config.yaml
model: "masked image model"
dataset: "stained colorectal tissue patches (NCT-CRC-HE-100K)"
train_examples: 90422
image_size: 48
crop_scale_min: 1
horizontal_flip: true
translate: 0.12
color_jitter: 0.1
method: "mae"
mask_ratio: 0.75
loss: "mse"
encoder_arch: "vit"
encoder_norm: "layernorm"
encoder_norm_position: "pre"
encoder_activation: "gelu"
encoder_mlp_ratio: 2
encoder_head_dim: 48
encoder_fused_qkv: true
encoder_bias: "none"
encoder_qk_norm: false
encoder_parallel_block: false
encoder_inner_norm: false
encoder_patch_size: [4, 4]
encoder_layers: 6
encoder_width: 192
encoder_positions: "sincos"
decoder_width: 256
norm_pix_loss: false
decoder_layers: 6
init: "torch_default"
residual_init: "zero_last"
optimizer: "soap"
beta2: 0.99
lr: 0.0024
beta1: 0.95
shampoo_beta: 0.99
eps: 1e-08
precondition_frequency: 20
max_precond_dim: 512
one_sided: false
adamw_lr_other_params: 0.003
grad_clip: 3.0
steps: 6100
batch_size: 256
epochs: 17.3
lr_schedule: "step"
warmup_steps: 1220
weight_decay: 0.3
adamw_weight_decay_other_params: 0.01
Rows from block 3 of the decoder of a small masked image model, named by matrix and row number. Rows with one number belong to one neuron. Each number is 128 + 24 x the weight over its row's rms, rounded and kept within 0 to 255. All counts start at 0. Numbers have three digits each.
After each neuron's rows are labels from the 100 images, of 14848, where the neuron reaches its highest value: "responds to" is what is common among them; "colour at peak" is the nearest of a few named colours to the mean colour under the peak. Only what is clearly more common there than usual is listed. The data: stained colorectal tissue patches (NCT-CRC-HE-100K). In brackets: how many of the 100, against the usual share in percent.
# fc1: MLP up (decoder.3.mlp.fc1.weight, 512x256), inputs 192-255
# fc2: MLP down (decoder.3.mlp.fc2.weight, 256x512, transposed), outputs 192-255

fc1.291:107112122135117131129161099160130130142076099095173112154136107158121152104143097110116129158161118152109134072135161150098152138083140111159145098135122144150131169087108122140129119139079107
fc2.291:151168156120113141143137150126138105124175137179082139102104125090106113165112130135156144097117158120150134184102119088157141117171108117136106134141114167125133075151131151100156164120151162
responds to: tissue: adipose tissue (64 vs 10.3)
colour at peak: white (75 vs 25.9)

fc1.400:090122102130104173112119120109158147108124120149138100142117150134109101081152103126120126128156127142139122178165097178163126105123115104159168138120092132144158133125141110110190171173140168
fc2.400:089183144127185057145140111154104126152116120162126136126124119113142125129102161114154135164087130125112114129091154080103104148113177128104145127130123141122084104117095126148103096112102135
responds to: tissue: lymphocytes (35 vs 11.1)
colour at peak: brown (33 vs 11.7)

fc1.15:164070123111138145109074084092141118105117092154133140098147090077111120134150159155145154136111105160159099115103115126124150140130148111112135134109124180183115107121109099141107136152114125
fc2.15:119172136129160123085153140123120112095121127169136159159083109144124132117152147128127096084129138122117156164124105133135108172143109125140109155097154146121126102105135152099159164121132104
responds to: tissue: normal colon mucosa (52 vs 8.8)
colour at peak: brown (38 vs 11.7)

fc1.116:117145131122135143126140118099141094171129159151169087085135107101133155073084150143106130153136113087145153134149106127216150166120139161111139126155141139163114152095129044182115134134106145
fc2.116:144105123122097105165091144126118157117173128104115185172135134149148100184175112098153133100108176163112133132131140134085118101117143123149137118116117115115137078140129194090122148131147104
responds to: tissue: lymphocytes (43 vs 11.1)
colour at peak: grey (47 vs 21.1)

fc1.227:192154144133140148117138087112088133119144119132110135135119132162125122134198144106095099129127138107139108139105116143113103144112106146185135125083139059148155152110136098131126119109108111
fc2.227:085154122142077107100136139147147099096120096123164098147117132138142153126132120147113199127181088115159110090134107175168140121113141111083105122175133137096141106088187128133146116136123112
responds to: tissue: normal colon mucosa (86 vs 8.8)
colour at peak: brown (61 vs 11.7)

fc1.58:171127125132125105114173148109125129132115123091128145112100146174170149120115143129140104119141147118107095092155104187074144138120139143154138110138121150112184156153088130096098162110077132
fc2.58:079148159155106118142107120155125170165141160143125085165131089090101106120128133127133127109097133152113133170093154076144110119118099130121137137142145103171104115135138128144159083138166131
responds to: tissue: lymphocytes (42 vs 11.1)
colour at peak: grey (44 vs 21.1)

fc1.345:133041137144128142133119158150103103125120108137161134139098154116111113157109120102108153143113116144124131167112141136132152142147149162092142124139118126118146133164083117107152138146100123
fc2.345:164159144137185150147102098101111086101133103153099105129087119131144144135150124138106119121156140117191091138148149161104135139159125129156117108107138112092103096123109149077085157150126112
responds to: tissue: normal colon mucosa (49 vs 8.8); tissue: tumour epithelium (49 vs 15)
colour at peak: grey (43 vs 21.1); brown (29 vs 11.7)

fc1.248:161152100187151109145119113115100090105134122136127168140155141151123155100100123115121128128098150107138109087109113188165151119103110139135124131150147120152117143106119149133104146107137124
fc2.248:111132134097128098126142113149110127100125152135119110124118109124161133093137125066155138131168100127160127144110145171132138124128121092130116123117119143140143107116152079183135094148095144
responds to: tissue: normal colon mucosa (95 vs 8.8)
colour at peak: grey (65 vs 21.1)

fc1.166:136126116142156160125119075121160097093136109141122126109128116103190112142150147151089101099149116134120106133126114172152118140124117102124138118150152171129191137139176155128133159121151147
fc2.166:178128117097149115121129124131147146131114159112134117144151184158139139131096092127149162145077161116171123144089175114083138107128153148171102149147117101125087138140122126098082110162101141
responds to: tissue: lymphocytes (48 vs 11.1); tissue: normal colon mucosa (40 vs 8.8)
colour at peak: brown (50 vs 11.7)

fc1.376:132135102135130145122150119121161101120135121166125132122135095160109110148097117194147147090097134159169084124112147128154149119116115115089099117132140109134135164141160133124156119107099124
fc2.376:106064096140142113133083151121100152139126159075102144131119160103153143104156122056121109166132146093101177165142091146101104116132120127177125119129149138116109098111137106141083112139149118
responds to: tissue: normal colon mucosa (46 vs 8.8)
colour at peak: pink (81 vs 38.7)

fc1.363:130134123111104151142126136086106131145163122157153078081132145139141098114122144137138156107141158078088090139141122087075109104121159134101158123133137091080129115168139129132179147146135147
fc2.363:132174123093151126113127150174125157112133138089116177142139112120071157147147108128124093125123094194173130148111134152185137136109092141134104131155150115165119119064137134101104119125121111
responds to: tissue: normal colon mucosa (37 vs 8.8); tissue: tumour epithelium (36 vs 15)
colour at peak: brown (48 vs 11.7); grey (44 vs 21.1)

fc1.104:150135153080149127096131131126143091103076142119116157156143144130115137136139085118144139117089131130178129124120110091130119115126115098117095125148128107146121119100126124156105144124129128
fc2.104:090099161140076090115107157109107136137165119122153155111127149099150092133160122098110137133154117119087140129092142141165135118149110155138192174079127101087130111123093153148139165130141141
responds to: tissue: lymphocytes (38 vs 11.1)
colour at peak: brown (38 vs 11.7)