A small masked image model, trained from scratch.
Model: 48-pixel images, encoder arch vit, encoder norm layernorm, encoder activation gelu, encoder patch size [4, 4], encoder layers 6, encoder width 192, decoder width 256, decoder layers 6.
Training: soap at rate 0.0024, 6100 steps, batches of 256.
Data: trained on stained colorectal tissue patches (NCT-CRC-HE-100K), 90422 training examples, 17.3 epochs.
Rows from block 3 of the decoder of a small masked image model, named by matrix and row number. Rows with one number belong to one neuron. Each number is 500 + 50 x the weight over its row's rms, rounded and kept within 0 to 999. All counts start at 0. Numbers have three digits each. After the name is the row's rms in percent of the matrix's.
After each neuron's rows are labels from the 100 images, of 14848, where the neuron reaches its highest value: "top examples" is what is common among them; "patch colour" is the nearest of a few named colours to the mean colour under the peak. Only what is clearly more common there than usual is listed. The data: stained colorectal tissue patches (NCT-CRC-HE-100K). In brackets: how many of the 100, against the usual share in percent.
# fc1: MLP up (decoder.3.mlp.fc1.weight, 512x256), inputs 192-255
# fc2: MLP down (decoder.3.mlp.fc2.weight, 256x512, transposed), outputs 192-255

fc1.310 095:486515454488607536471463579595484531470466538550384493490524516557430569533478531483631507426530555418500490470462453560473556540519454481442570412495528474493540547456539503495351460473457454
fc2.310 104:591553521444416491567527521547473559542495498473509515511537512500469426366613467585473437534591419506530628494502466563492587601556534572493474528490524548558523526523486481517591466555514587
top examples: tissue: lymphocytes (46 vs 11.1)
patch colour: brown (40 vs 11.7)

fc1.389 087:510447501464510532526515593486543451534495467522471526486516444502526531563409426437491566462502555455513495491437518478511525545516578460406496431499416587585478481473458460474521439596457486
fc2.389 094:523586469522482440526447412504516496507450495496514433513482536491422492460566553557495440480429416513474491486505468466537461468427421530604476509488510465512523467483488476504483495403499463
top examples: tissue: debris (29 vs 11.1)
patch colour: pink (79 vs 38.7)

fc1.169 083:550529550463475501464547397499456560528503498498444486481425501517502502555448510486547484496569527536527570492497507432460576499477547432525505487477509452476484596483463559472528544508488555
fc2.169 081:436505430507554510564444531432534418458497511474467593523603480421506446364556471498500529467461493452472519516553468574617442468474521529508503522575503522545535457524554488496464433500477436
top examples: tissue: adipose tissue (53 vs 10.3)
patch colour: white (73 vs 25.9)

fc1.302 113:440584400452460409553512416433516464441530515515481530432600524470552528437495454547533452582478447488498511523470555619497445466480597512559479515471518428531484465554516547489509514529537445
fc2.302 123:591477578532551442480452426432472458515446542508458500527498559573377420557528460558421453448558492422535513509454431448461550516534517520503373471476496509506401470548379476448499483535527423
top examples: tissue: normal colon mucosa (99 vs 8.8)
patch colour: grey (65 vs 21.1)

fc1.53 098:554477451459545413442606617449498392475464550447461488515493494547462402497532527570581509563450511552465494500514524535456541520459565539474427510424529431507475462509476467470502541456483472
fc2.53 103:472431530512536528557447459497427579440551483524523485568409524473559593535455391496421549449454529440437511482555509492537576464459485529497600467549499466406513553522522522395465488428556554
top examples: tissue: mucus (27 vs 9)
patch colour: white (62 vs 25.9)

fc1.234 106:515540446439495562429503520513435510521510477484499502417511465442543498476537487437437541470501497480510579577530434573523522483487506460526547465446558459529522496488458446500504515410464531
fc2.234 111:505437433398540558489487554392616514417540477583539570475499459539495439494461563532471540552511470532577474501491550473594418520575524459493477541478477551503485656450586498484462531492491527
top examples: tissue: normal colon mucosa (86 vs 8.8)
patch colour: brown (44 vs 11.7)

fc1.121 095:541548439443474504499461442527524484523633408447451480486536472560426493552453527492499536509475540462503532496495481532539538418507464518524518491477594410457489425527524467414552484468541556
fc2.121 094:570388498510509491440505576589484535444441585525479505475481504481507456455490546483439441493529458510549468567553388569464421518517510529420575535483431499512370572487462490517503480526481442
top examples: tissue: smooth muscle (50 vs 13.4)
patch colour: pink (64 vs 38.7)

fc1.245 111:480464549513472547481568508468524518450431466580518451451528527577549427480433523461568476502508539446490520526454457534518412611506471488481516437447464500488503581590514502466506445491503433
fc2.245 122:487499440475468500511513490508497525503503505493476490540422482518454532465573474501471516505496490500472464458546491483529525471467546490466505514514496497451507449513467488520479512494533467
top examples: tissue: cancer-associated stroma (48 vs 10.6); tissue: smooth muscle (36 vs 13.4)
patch colour: pink (87 vs 38.7)

fc1.176 078:508550467465487568541429534560582477495495460462454593444472524513408469471467368473562577442564507520518497548539485469505474434529534468556546530591498500500499533474443516541499545479558509
fc2.176 087:371512494501469494493582560481545463531483541509505362449489445536554511537507606633510420521463500495503542466540439414548516526561491508477522428435474530516503429515505451543497475505426439
top examples: tissue: lymphocytes (28 vs 11.1)
patch colour: brown (31 vs 11.7)

fc1.103 093:495522482492551494493420417478520542553458485526493534456472493549546520476533552473491540511484440459547453476520425582532399565512490511480547478493540509499497515506531517569553373466505539
fc2.103 092:449490538562498453508521511546498524510553570422544447490565493508449454499515500552475482406582536547442573463548490425523522443528567498525502514470441478516495428441536504424465521422427468
top examples: tissue: lymphocytes (86 vs 11.1)
patch colour: brown (79 vs 11.7)

fc1.479 093:541512370443464483502438511566459523480528563458523534514536502531509527528486558512520413522525436358478564476496432524513520508511491511489567484426527437487564421557501531541460428492476525
fc2.479 091:475552593539509508575570494444512528561531526477508520517470450535486485485518379456453583586568510557494460519600515508511473530496516442583483526549414561518441518443436470462564598598602454
top examples: tissue: normal colon mucosa (53 vs 8.8)
patch colour: grey (58 vs 21.1)

fc1.153 094:482497517525478487465441518570537502525617593437452477460468584443502560489507579525401581509559454569531541483502557476488533522534564560457572514513532449537495591440517514512530509481513463
fc2.153 085:630538466463494485503550472467478519565407422510535540502481412557515432482502412507549492469471475479493501545470502536528479473453466432595444489469415488456516493576500505520494557518460571
top examples: tissue: lymphocytes (36 vs 11.1)
patch colour: grey (53 vs 21.1)

fc1.396 093:451487515490499516498509435497409549430446445602493458558519498561469465499405517545469408555471523504544587499567563540531480579547489483507525558497559509546626389443428490550463436454498478
fc2.396 092:429539464480515502549551571474530433527543544447509477405529488448563493498550518506478601458507453557505443523434432415505525479508534512508416466556463506460384558550524547404495515528490490
top examples: tissue: lymphocytes (80 vs 11.1)
patch colour: grey (65 vs 21.1)

fc1.298 118:532494421555538682499538570481513547532519455503408541504546555461499428609503486516452519490474465479504493517541495525567529447574489533457523490527441515608487461516508497450542513460555452
fc2.298 137:412516451331330320357411468386448491490534493581573551527481507498481541515441523559479472454472476517604465474507545473445427587511415462445465533474437547435538460450413461512454557482478467
top examples: tissue: smooth muscle (39 vs 13.4)
patch colour: pink (73 vs 38.7)

fc1.95 116:494484609458494546528399485403526547540601433505595451411563471514489473538538467618521401528472525490498451474520544533452481465522537458506470505413525522520544491421462494504504485528501426
fc2.95 121:474499419505571460520560459533463403465454542496430537516472517460425475484439562368506512452537516552565575472457498508560539508523471530467503494492451488456461507439572494512515474523574531
top examples: tissue: tumour epithelium (47 vs 15)
patch colour: grey (61 vs 21.1)

fc1.122 081:512491503484570564460496552474497571466502438528474578495435460482497499484520489404484423581545503517406486498479563552574478551354597452452442404535414519502526500488545517392462556488519535
fc2.122 088:569528469514406450474492457538454422532523585479477446491498474543456580480543535567531483498433533478525549544480402439469566496568424603505569588539472531503497499576463465603465394487414505
top examples: tissue: mucus (38 vs 9); tissue: adipose tissue (29 vs 10.3)
patch colour: pink (75 vs 38.7)

fc1.88 089:534582536635514519529509493493473517568534565522405519567472492468576449514447481532452512489481547517476504529489574556583474557626542536461505534486506528455493487423555460560471456533529489
fc2.88 089:513455444413426478499491431539551511418470473499568506427517508477446508451560515389515449552537432481516490521518456473432500451405482453539473494520514491464502472523446526494456529509579514
top examples: tissue: normal colon mucosa (67 vs 8.8)
patch colour: pink (73 vs 38.7)

fc1.358 097:455504545487457530516517479543483480564482534594476539553601497547447457564507501468503484490593399405448540517458474541487423539540515484459444454560482496464530523549385517572497468452541492
fc2.358 110:501408453459502538527521559393557522432541522521484552516480568503475560479491471525437497507511562524453498480555380581532554402487441497516490553425548536457457487505509488488501499605471489
top examples: tissue: cancer-associated stroma (47 vs 10.6); tissue: smooth muscle (46 vs 13.4)
patch colour: pink (92 vs 38.7)

fc1.238 107:432396549612558591463582357526514481450538587470469542515469479597429567494536539492481482411511484499511432483508456528464509455473559596460529594525541539525499558448562459506513469555463507
fc2.238 130:503500387483461516493500549447521490561519499467479485522538440515515489563488462545489485611469465497451540580536454555578568506472571476495519484512512524472481596434520493578494547618421498
top examples: tissue: normal colon mucosa (35 vs 8.8)
patch colour: black (54 vs 0.4); brown (38 vs 11.7)

fc1.472 075:656491445503441529499501557554469549484531506487528458430615588464464486469487498480493406514537478480508536528566508403432508469417415495508525499569533461393507537518555536491546580480526534
fc2.472 076:456527544452526469515527475433557508514507506440498475586389471533513544575535487582487546486534487506537538478466550545539453474581577466519537491459447558538485431497414486491414422438501477
top examples: tissue: tumour epithelium (48 vs 15); tissue: lymphocytes (39 vs 11.1)
patch colour: brown (59 vs 11.7)

fc1.46 090:451441428467492507542534577463531371541556473501603416563445490495547545562554536480622552486553411527489535515539470545461530553605515531419481533509567517557478530448454552577473420444472427
fc2.46 086:593571560459485582495464413511457573515455537518454611437498461527475463421452523532386496545545629540538513485428595524529512479416425441542495564541467498476470556511606447413548503571470558
top examples: tissue: cancer-associated stroma (32 vs 10.6)
patch colour: pink (70 vs 38.7)

fc1.124 108:585568610525417516421574446514586438435544573491491502512526532473518524553552470531472444517493558492537506452547499585578458430522435542482559519465512507649535470513545549514502496474459479
fc2.124 111:489590465515572431548530489497492480457481502488472553527458489430587439517472596502508498457469565467584473500564473447554528585525468583444459582572450488515461452462519490478468428569478557
top examples: tissue: normal colon mucosa (100 vs 8.8)
patch colour: brown (53 vs 11.7)

fc1.258 085:506454501531469529467559540479564601564522490444311478489581500505525474405476553592479593478482465525465488475530453507489505561461483541516566565459505424509492446463415390473537452446526538
fc2.258 085:457557460445524461474426507524434413428469504609682560483481502484493460596555408424478434541484482453495460433408518522520476503554522503452477430496535586476468564497559625543461530557487483
top examples: tissue: smooth muscle (37 vs 13.4)
patch colour: pink (85 vs 38.7)

fc1.280 080:478456492563559516504516494464504569585535536566424529513539465582507458454526483538400527478548532510511402493429469561497476493534575540427419498509432479540483555509514516550535455545548457
fc2.280 091:595503553438548545523528392426479477521472471435543440449451494509556525461575502500585529551498454500623537503540466470490552568489444410559511513477583449471518487473424543478507499483458490
top examples: tissue: tumour epithelium (60 vs 15); tissue: normal colon mucosa (27 vs 8.8)
patch colour: brown (32 vs 11.7)

fc1.406 092:529386465526492481493491467467504393486487452505509484562465492593498537530579520576537528499495493491482479564461497480508605526465591425516542503479577502499502440528535472478573512466452527
fc2.406 087:501564561488460521468502426547444646492560522506529473517551510485512521507404496428509553528533454489550528466561490515486477551497477618467412484525424484530453562506426481498404397533550540
top examples: tissue: lymphocytes (41 vs 11.1)
patch colour: grey (47 vs 21.1)

fc1.177 105:489568395549512454495506606381465536545430556523481472512422548508548558452564502529491498484552437488486538526526466433490512487479546516564447476385514474547604534531494591459483481508501453
fc2.177 112:567447572521505549437490465517579480436506444491530446495548431544436390517465555528558533569511504601511499531502529527542463582470483486419614477537469465574532428480535458581489514537501496
top examples: tissue: cancer-associated stroma (34 vs 10.6)
patch colour: pink (68 vs 38.7)

fc1.154 116:514475502525459590465534420497503452557476448508421553573510517525450522534473448572427523474412500451511546489522552459498481576462489490506444489534506461555492543442478522517453402527506467
fc2.154 104:465548418511456494532467444487420492546432501513363461482443515414517524506488478488541505515490486521484542468513428451417548443563488544649505495517490572410466460538417482507546473415436629
top examples: tissue: smooth muscle (45 vs 13.4)
patch colour: pink (69 vs 38.7)

fc1.323 092:560392436473527444459511476535473496529470437563529501419563606458494548478584466459483511616467536488419531524512503461458567615490545475441426415444463499507475440477496547478514423376510540
fc2.323 087:446569539481472564521537479465498469438525516413428500553406428517485423486430521556518516418472512537530472506492476509488395408511468522566531586616531517503559512496490486567453510545464380
top examples: tissue: cancer-associated stroma (67 vs 10.6)
patch colour: pink (79 vs 38.7)

fc1.99 097:434404539517519542439425497415561541532493491517585463602446517445485509521561495553586523519433532455515394506562523497500507526549550502512560519568505464430484527479427442451479423546503519
fc2.99 100:515551606504563442503567549549468458496523504488484503462550455493533533538382539434481442466499442539502552476535404538497543512572436508453465437393516534527549483486472516516504575481483468
top examples: tissue: normal colon mucosa (29 vs 8.8); tissue: adipose tissue (29 vs 10.3)
patch colour: brown (31 vs 11.7)

fc1.279 112:544510497482545471462539512399410469355527451512554517498375467519468467490562412489452520471532498455489545512490521472481430480540528512461428447550467509503563466587496500519413496526486494
fc2.279 117:543484458549386596519470424461403460500559484446385567513443482517614501455497406482491531604532443544501552392499515483572538401521551507469538464493516467494506531498496478512553535487512526
top examples: tissue: normal colon mucosa (63 vs 8.8)
patch colour: brown (40 vs 11.7)

fc1.211 102:456476560469521548444461532504500473420512524552419482554478492615546451542456565488530582517504437477432437457542499459466488468472558505464437562501646553479513605413407465619551417460417559
fc2.211 096:517482470589444483528488425536501505606517443433556523437548537397470526471620466469434434521518527493568545505484492544502520569606469487542552464490447505488490476612542556403437561549525451
top examples: tissue: smooth muscle (36 vs 13.4)
patch colour: pink (72 vs 38.7)

fc1.54 093:482546558553481485524492496537510500468519507472381531362524448592537421453546548509482522441590472461524428584476483488455569473579514527508490412482461578454579489535444498414433508564517489
fc2.54 092:410429373454496482471478459421445488509443505526629477585519580457467504539496485468501495540482478582472543436458506477517422507383484426460468526483553495512430490491572551542560465462439470
top examples: tissue: normal colon mucosa (61 vs 8.8)
patch colour: brown (46 vs 11.7)

fc1.311 088:477544494431615510456431451426615473523517577517513464428461506452508560471472438524485490474581492451519503416458563503496445565525438402436586507526533491587494625495510421492442461518481545
fc2.311 085:512465455530448470517539555498437503505428446529464491481571472542518512514545478515505516580448472504499501520504384524501601442419500538530408466455479517389465397478515523483513506450451462
top examples: tissue: normal colon mucosa (34 vs 8.8)
patch colour: brown (53 vs 11.7)

fc1.355 089:597435521521457445469450477449572567466570445584500573516464469475531498521479453478401457460508583437520537553566586493496504456468410483522472497440460499451476437572561460380420529499458448
fc2.355 087:448583477519514519487469469480444451513415530406528435532490466524443522456436473498619514528471395519507490493465405513475469507572535514464463453521539497510544495445405486566522431462505539
top examples: tissue: lymphocytes (43 vs 11.1); tissue: normal colon mucosa (30 vs 8.8)
patch colour: brown (64 vs 11.7)

fc1.182 088:460610466577460524503477510458488422472555427500495489577475419431499531492512496626378534565506468457480480487512431436492503593484438444504441537579490538534534539470577436499515494474556499
fc2.182 097:487452455394527506560509436558449591558487566534505536457564527530438515453547447481561547528562481512478595457479544513558516389507556530497531468431469424553477439464473481543496559475516553
top examples: tissue: mucus (25 vs 9)
patch colour: white (79 vs 25.9)

fc1.288 090:499482579577486477496531509434524517494516453597507491471508513493408550514474509510526601492520528431458483614495564468508431464512488506441526456529570396478512582509482492368404496503461441
fc2.288 091:535552411378466533554444492530478522467453533426478469491455480524607494498509499451477404490486432493492544449487463527506560504522520500533468531452426538576496408503508460569565532497492565
top examples: tissue: mucus (25 vs 9)
patch colour: brown (41 vs 11.7)

fc1.224 091:493491394484555453428585531460457489426482477525516561512461579539486518576502441538446395454451432427521535495485482503530494583614458464553557543460530508523436541506535537506507532483462495
fc2.224 094:472603546516525518592507520450573477492506633463480470586568448484489398479504535477611601572481542525494501522489609513515506480453526541484489451455438465450521496516522463490530595507600478
top examples: tissue: mucus (33 vs 9); tissue: smooth muscle (32 vs 13.4)
patch colour: white (83 vs 25.9)

fc1.59 092:481521475494483538623496477474394479601579524475496518532598448485450428506537559549489553505520523478527486552434488552495458468557481477502544503509424556522504518463485511466538483484577435
fc2.59 094:436417449546502452439466454534518482445494411520445528503409496516457516516510445440531502471487437549449457427533541421474579563424540513427478492470583479463470485529573410527400496541483530
top examples: tissue: smooth muscle (32 vs 13.4)
patch colour: pink (86 vs 38.7)

fc1.165 087:425498432537457472450456561578460561505481545549425555491515540555468507507567535538445509440482522523516486473365450508513510511432502483535543538483466526526509520487482478387519437459465572
fc2.165 083:589519636494560622521536426506599448511516536490552476521535501387510567483478496486541536495575495463485522497627542516470513476612573545449461449514505540549468518570539521500544560528592462
top examples: tissue: smooth muscle (47 vs 13.4)
patch colour: brown (63 vs 11.7)

fc1.105 090:505496551462465492469510515483492494575503476533481520491526559462451451496520454457560516510423605472556518510414470488482574486435433471470437480424514529568487520384432524551392599443515477
fc2.105 092:571500509501462521500508507527506526453428574487503404532492431609505578528528489542409465507516427601473483545624483542460401459491495489517470524513470453502527516581545503514602420476517508
top examples: tissue: cancer-associated stroma (34 vs 10.6)
patch colour: pink (82 vs 38.7)

fc1.435 079:410506489464436513434458513518479584502510505417435438505576561524500418512533513534520497461421585472464475511563465501483507496476468487473466517579471523470449521440533564476523541396546560
fc2.435 084:583500468477557548568568510470525454459456483598518518583496442471488561457504507497477432498531423476561560525491474559510478532544571474524587487465526588556554469520508478506507511603482435
top examples: tissue: smooth muscle (36 vs 13.4)
patch colour: pink (77 vs 38.7)

fc1.131 086:472423474510585541569517434507489577521626497479517474530539425553488505599551618505530395444501473526426472597448410465521510504530522550417453462455492552476515569488475530475601522563513456
fc2.131 081:541578523505421475401529504485465474517444493477456503427423504460462448483458393523505590536514537483540530373564549504495501523484508477538552519555524398548432459528540492558453440406545542
top examples: tissue: normal colon mucosa (36 vs 8.8); tissue: lymphocytes (36 vs 11.1)
patch colour: brown (51 vs 11.7); grey (44 vs 21.1)

fc1.113 096:412496554495471466456508440534477466587485535607550432542509407597414488584500563526562533515462564504559531516535442426515424494535515585541425510541520491429432477410476453615511478481570397
fc2.113 101:604524486408571557539518497529569537426546530490419592422472560436538521423512469473500495478503420529435499465458481574463541485495502469547487472442484512490547470584504557447484518532486613
top examples: tissue: cancer-associated stroma (47 vs 10.6); tissue: smooth muscle (38 vs 13.4)
patch colour: pink (81 vs 38.7)

fc1.293 103:527483536570495492422570503510432641551544449457522498526440440416476479472581480527404526453570486411508445505604508482504499453476405459402433512451507408389575461600528493478512597542503567
fc2.293 099:552520383380598437543420540441623464435458454571424513512557533493520555491386467481529517536470557535494532558463464498488535514527641489539604520548481568556454558439497546503473448491475436
top examples: tissue: smooth muscle (40 vs 13.4)
patch colour: pink (64 vs 38.7)

fc1.495 084:442408471433510514474476448586440633563419542502499479494534491465527470420431497512478554537469404488533579424480518516474528537514477529442433505550435550350486508486553571488470581431512527
fc2.495 078:483519631642530456471574506417524400443558465576521454524494502506473514572520510454500433509521637484482457524477463536549500501557550540442529443491555458622521440533423464516483446618480489
top examples: tissue: cancer-associated stroma (38 vs 10.6)
patch colour: pink (88 vs 38.7)

fc1.17 083:433546521494544497387480471478490502483482460477502435570450572511396548440465484545445475535481451458589561577518490499459512414606604484588509479484633543394424512531548458563418428471496509
fc2.17 077:559430501474539582603511507540521560533467481542509585497536462528542489576529518500553489528575535567404561483517514521525562589495392501440454514514456539563586498513422478470550500521508493
top examples: tissue: lymphocytes (54 vs 11.1); tissue: normal colon mucosa (30 vs 8.8)
patch colour: grey (44 vs 21.1)

fc1.109 097:474543556547501485576574520534593492430432512563412478597403467493498519461467439538510390527519498452536511530500514519494499486509454498560485497565436540491443514516616487473464463463528599
fc2.109 098:606447455437575487501500567482558577496517525514521515530514500475486442391458506412417510494468499464464512581524425530502542530589464496512525510502521514619518459432390499472490528513515513
top examples: tissue: tumour epithelium (52 vs 15)
patch colour: pink (69 vs 38.7)

fc1.145 096:452533484487424479542410417497428506517512536522453505540467536558455500503570457559435507458461487435558496570505517511493485581466455409532428522505521535415438504464484457498493470616543460
fc2.145 098:486488526550585475546490446500520499568416494474484508528557474552496499581488507576434527490533484503462564445477447523581541411461465581453492506428463538453542506513605466531475467458457557
top examples: tissue: lymphocytes (78 vs 11.1)
patch colour: brown (44 vs 11.7)

fc1.218 092:437508511457446586452475485395551510514521551518535331429574516447484546425549556443474496534536466505524485452562504520509485462533552453479505446575524526467561426440519551548525554432485553
fc2.218 088:553562508503528391496560512510451493527469458509477602546492518552554399548447405436548479464422538487510476595517450479503532492445483520462499485397486443519484614538519488445483504504523403
top examples: tissue: lymphocytes (76 vs 11.1)
patch colour: brown (61 vs 11.7)

fc1.326 095:472532504541455521488485482454433492550471572548476541542530480471453489481524586502552456488439487489492484421543545434534496440552403539504523443429547540429541441547371548536506478480466490
fc2.326 097:532493472553517499453471508567611456484594518445501445444488424536453530542499449509487569528455471520493466570503461502506484572467606430543514554540460491557473525454577562494470490502515463
top examples: tissue: cancer-associated stroma (28 vs 10.6)
patch colour: grey (43 vs 21.1)

fc1.489 105:494488524520594476573495633428461451456591461498572474457421442433519451463495501513549548558574462552425382498497504551517472593584514494486545478509450591502497440451629504542564516553550428
fc2.489 099:464499461433470533514484428492454492488524477441449446503488440527496484564452421495471516439478475528569560464599479447441484443430459571579513515497535482524479556550407551376502424374523511
top examples: tissue: lymphocytes (36 vs 11.1)
patch colour: grey (46 vs 21.1); brown (32 vs 11.7)

fc1.399 088:554505474436512509489592503512472491475492415572494575537518484530436517487516476523498482527604555572479430478479383517526517487510492475564394489416480525459459498444356564591570576636497407
fc2.399 085:371489517596396496474379456524539547472568509497434512456443507477577419517554520533487453493387498411445494546462554488542518535430467468507589460542551489577540468507589418466473449435443558
top examples: tissue: adipose tissue (74 vs 10.3)
patch colour: white (85 vs 25.9)

fc1.508 105:470555520532499547557462581452469453560560609558467489472564475512591528540402509474520569487558540611548485507581450475581506450458535470550507477537619486477492487476536443463458507479460481
fc2.508 112:591533498481508518454512542396448497452502457458502536484468512509459467410513497493392508511512548412504519447484557541446623573527423529459543474483427497488482550530426451504447438571566537
top examples: tissue: tumour epithelium (34 vs 15)
patch colour: white (55 vs 25.9)

fc1.254 116:536550553496449487394555410413503462454523475562589441562549474466528490502542512453514560514474545510460503490480428561520513532588478510440538424484461406465552505509542464548440438460483503
fc2.254 116:408472507480539495506449475569499529471571511440521543444418530540479498416419515531563416471541533499537483555519532447528432503484551484604471579464470563527510509471411526481581573549481551
top examples: tissue: normal colon mucosa (56 vs 8.8)
patch colour: brown (32 vs 11.7)

fc1.183 122:438515513424496475555431465465486538494499496543505463489477468492416523479549445576517531545541514449560466445554433460498467526449498477674556480524510544557585481595512480391504512474507398
fc2.183 111:514520461487465632487493493458480463441499413458450522499519522507587413452472527398532472542437473552461485545546515518544505424509462517477572554566485449493400546486505602470468518512433678
top examples: tissue: normal colon mucosa (96 vs 8.8)
patch colour: brown (28 vs 11.7)

fc1.274 096:525475515573563466474416617562531533448467494524524572505514487505557528516498465423446518595463465512525513418467544508494547452532478472469545483391378486542477556433521516402515528533502472
fc2.274 090:501562430449430460519553378470446474574492482499479458541420499494487403561537529586561508465600549526474476544520453480498405538492533534589470459565510470441493384586485581513455555456455520
top examples: tissue: normal colon mucosa (32 vs 8.8)
patch colour: brown (33 vs 11.7)

fc1.84 090:591520495441466441480561516479421513538444435443455406482532514544528473532529562431511400538433533510459514512457497536443408513555546504422498492507461486537454492478537465529480441530502485
fc2.84 087:429518537499499554530465441537607480529536507438556573556467532462464534479478449482514570499571504463541492502589488481512538501493502532481511458479531459452569532554541544483529554510514524
top examples: tissue: smooth muscle (41 vs 13.4)
patch colour: pink (67 vs 38.7)

fc1.215 121:480514551543490533490472550407552482512519500549546485383424541510508385498435503515512599518508527500553505440433474519558498477504494558529454465596476525438490571505382475538549470426507440
fc2.215 120:466406565435528541506555475431448519451567582509462528622461531505514513510557518485462460436442486485445507478488500515466493576489516439504457550465521463525497534412565541450486568573526530
top examples: tissue: lymphocytes (54 vs 11.1)
patch colour: brown (33 vs 11.7)

fc1.304 085:542379554443408620512506604471399423561582478466518500554454411572523555522479532496513590461512449510565496447466431457472529593505477501557494542423539384518545567471488424522565507400476495
fc2.304 080:449596539583563448462495402491569502421422519542519496451496519433454427450504491483533476498531515499498529561493620497510479446471584535440459428575452604448462473492475545500433513599593500
top examples: tissue: smooth muscle (32 vs 13.4)
patch colour: pink (65 vs 38.7)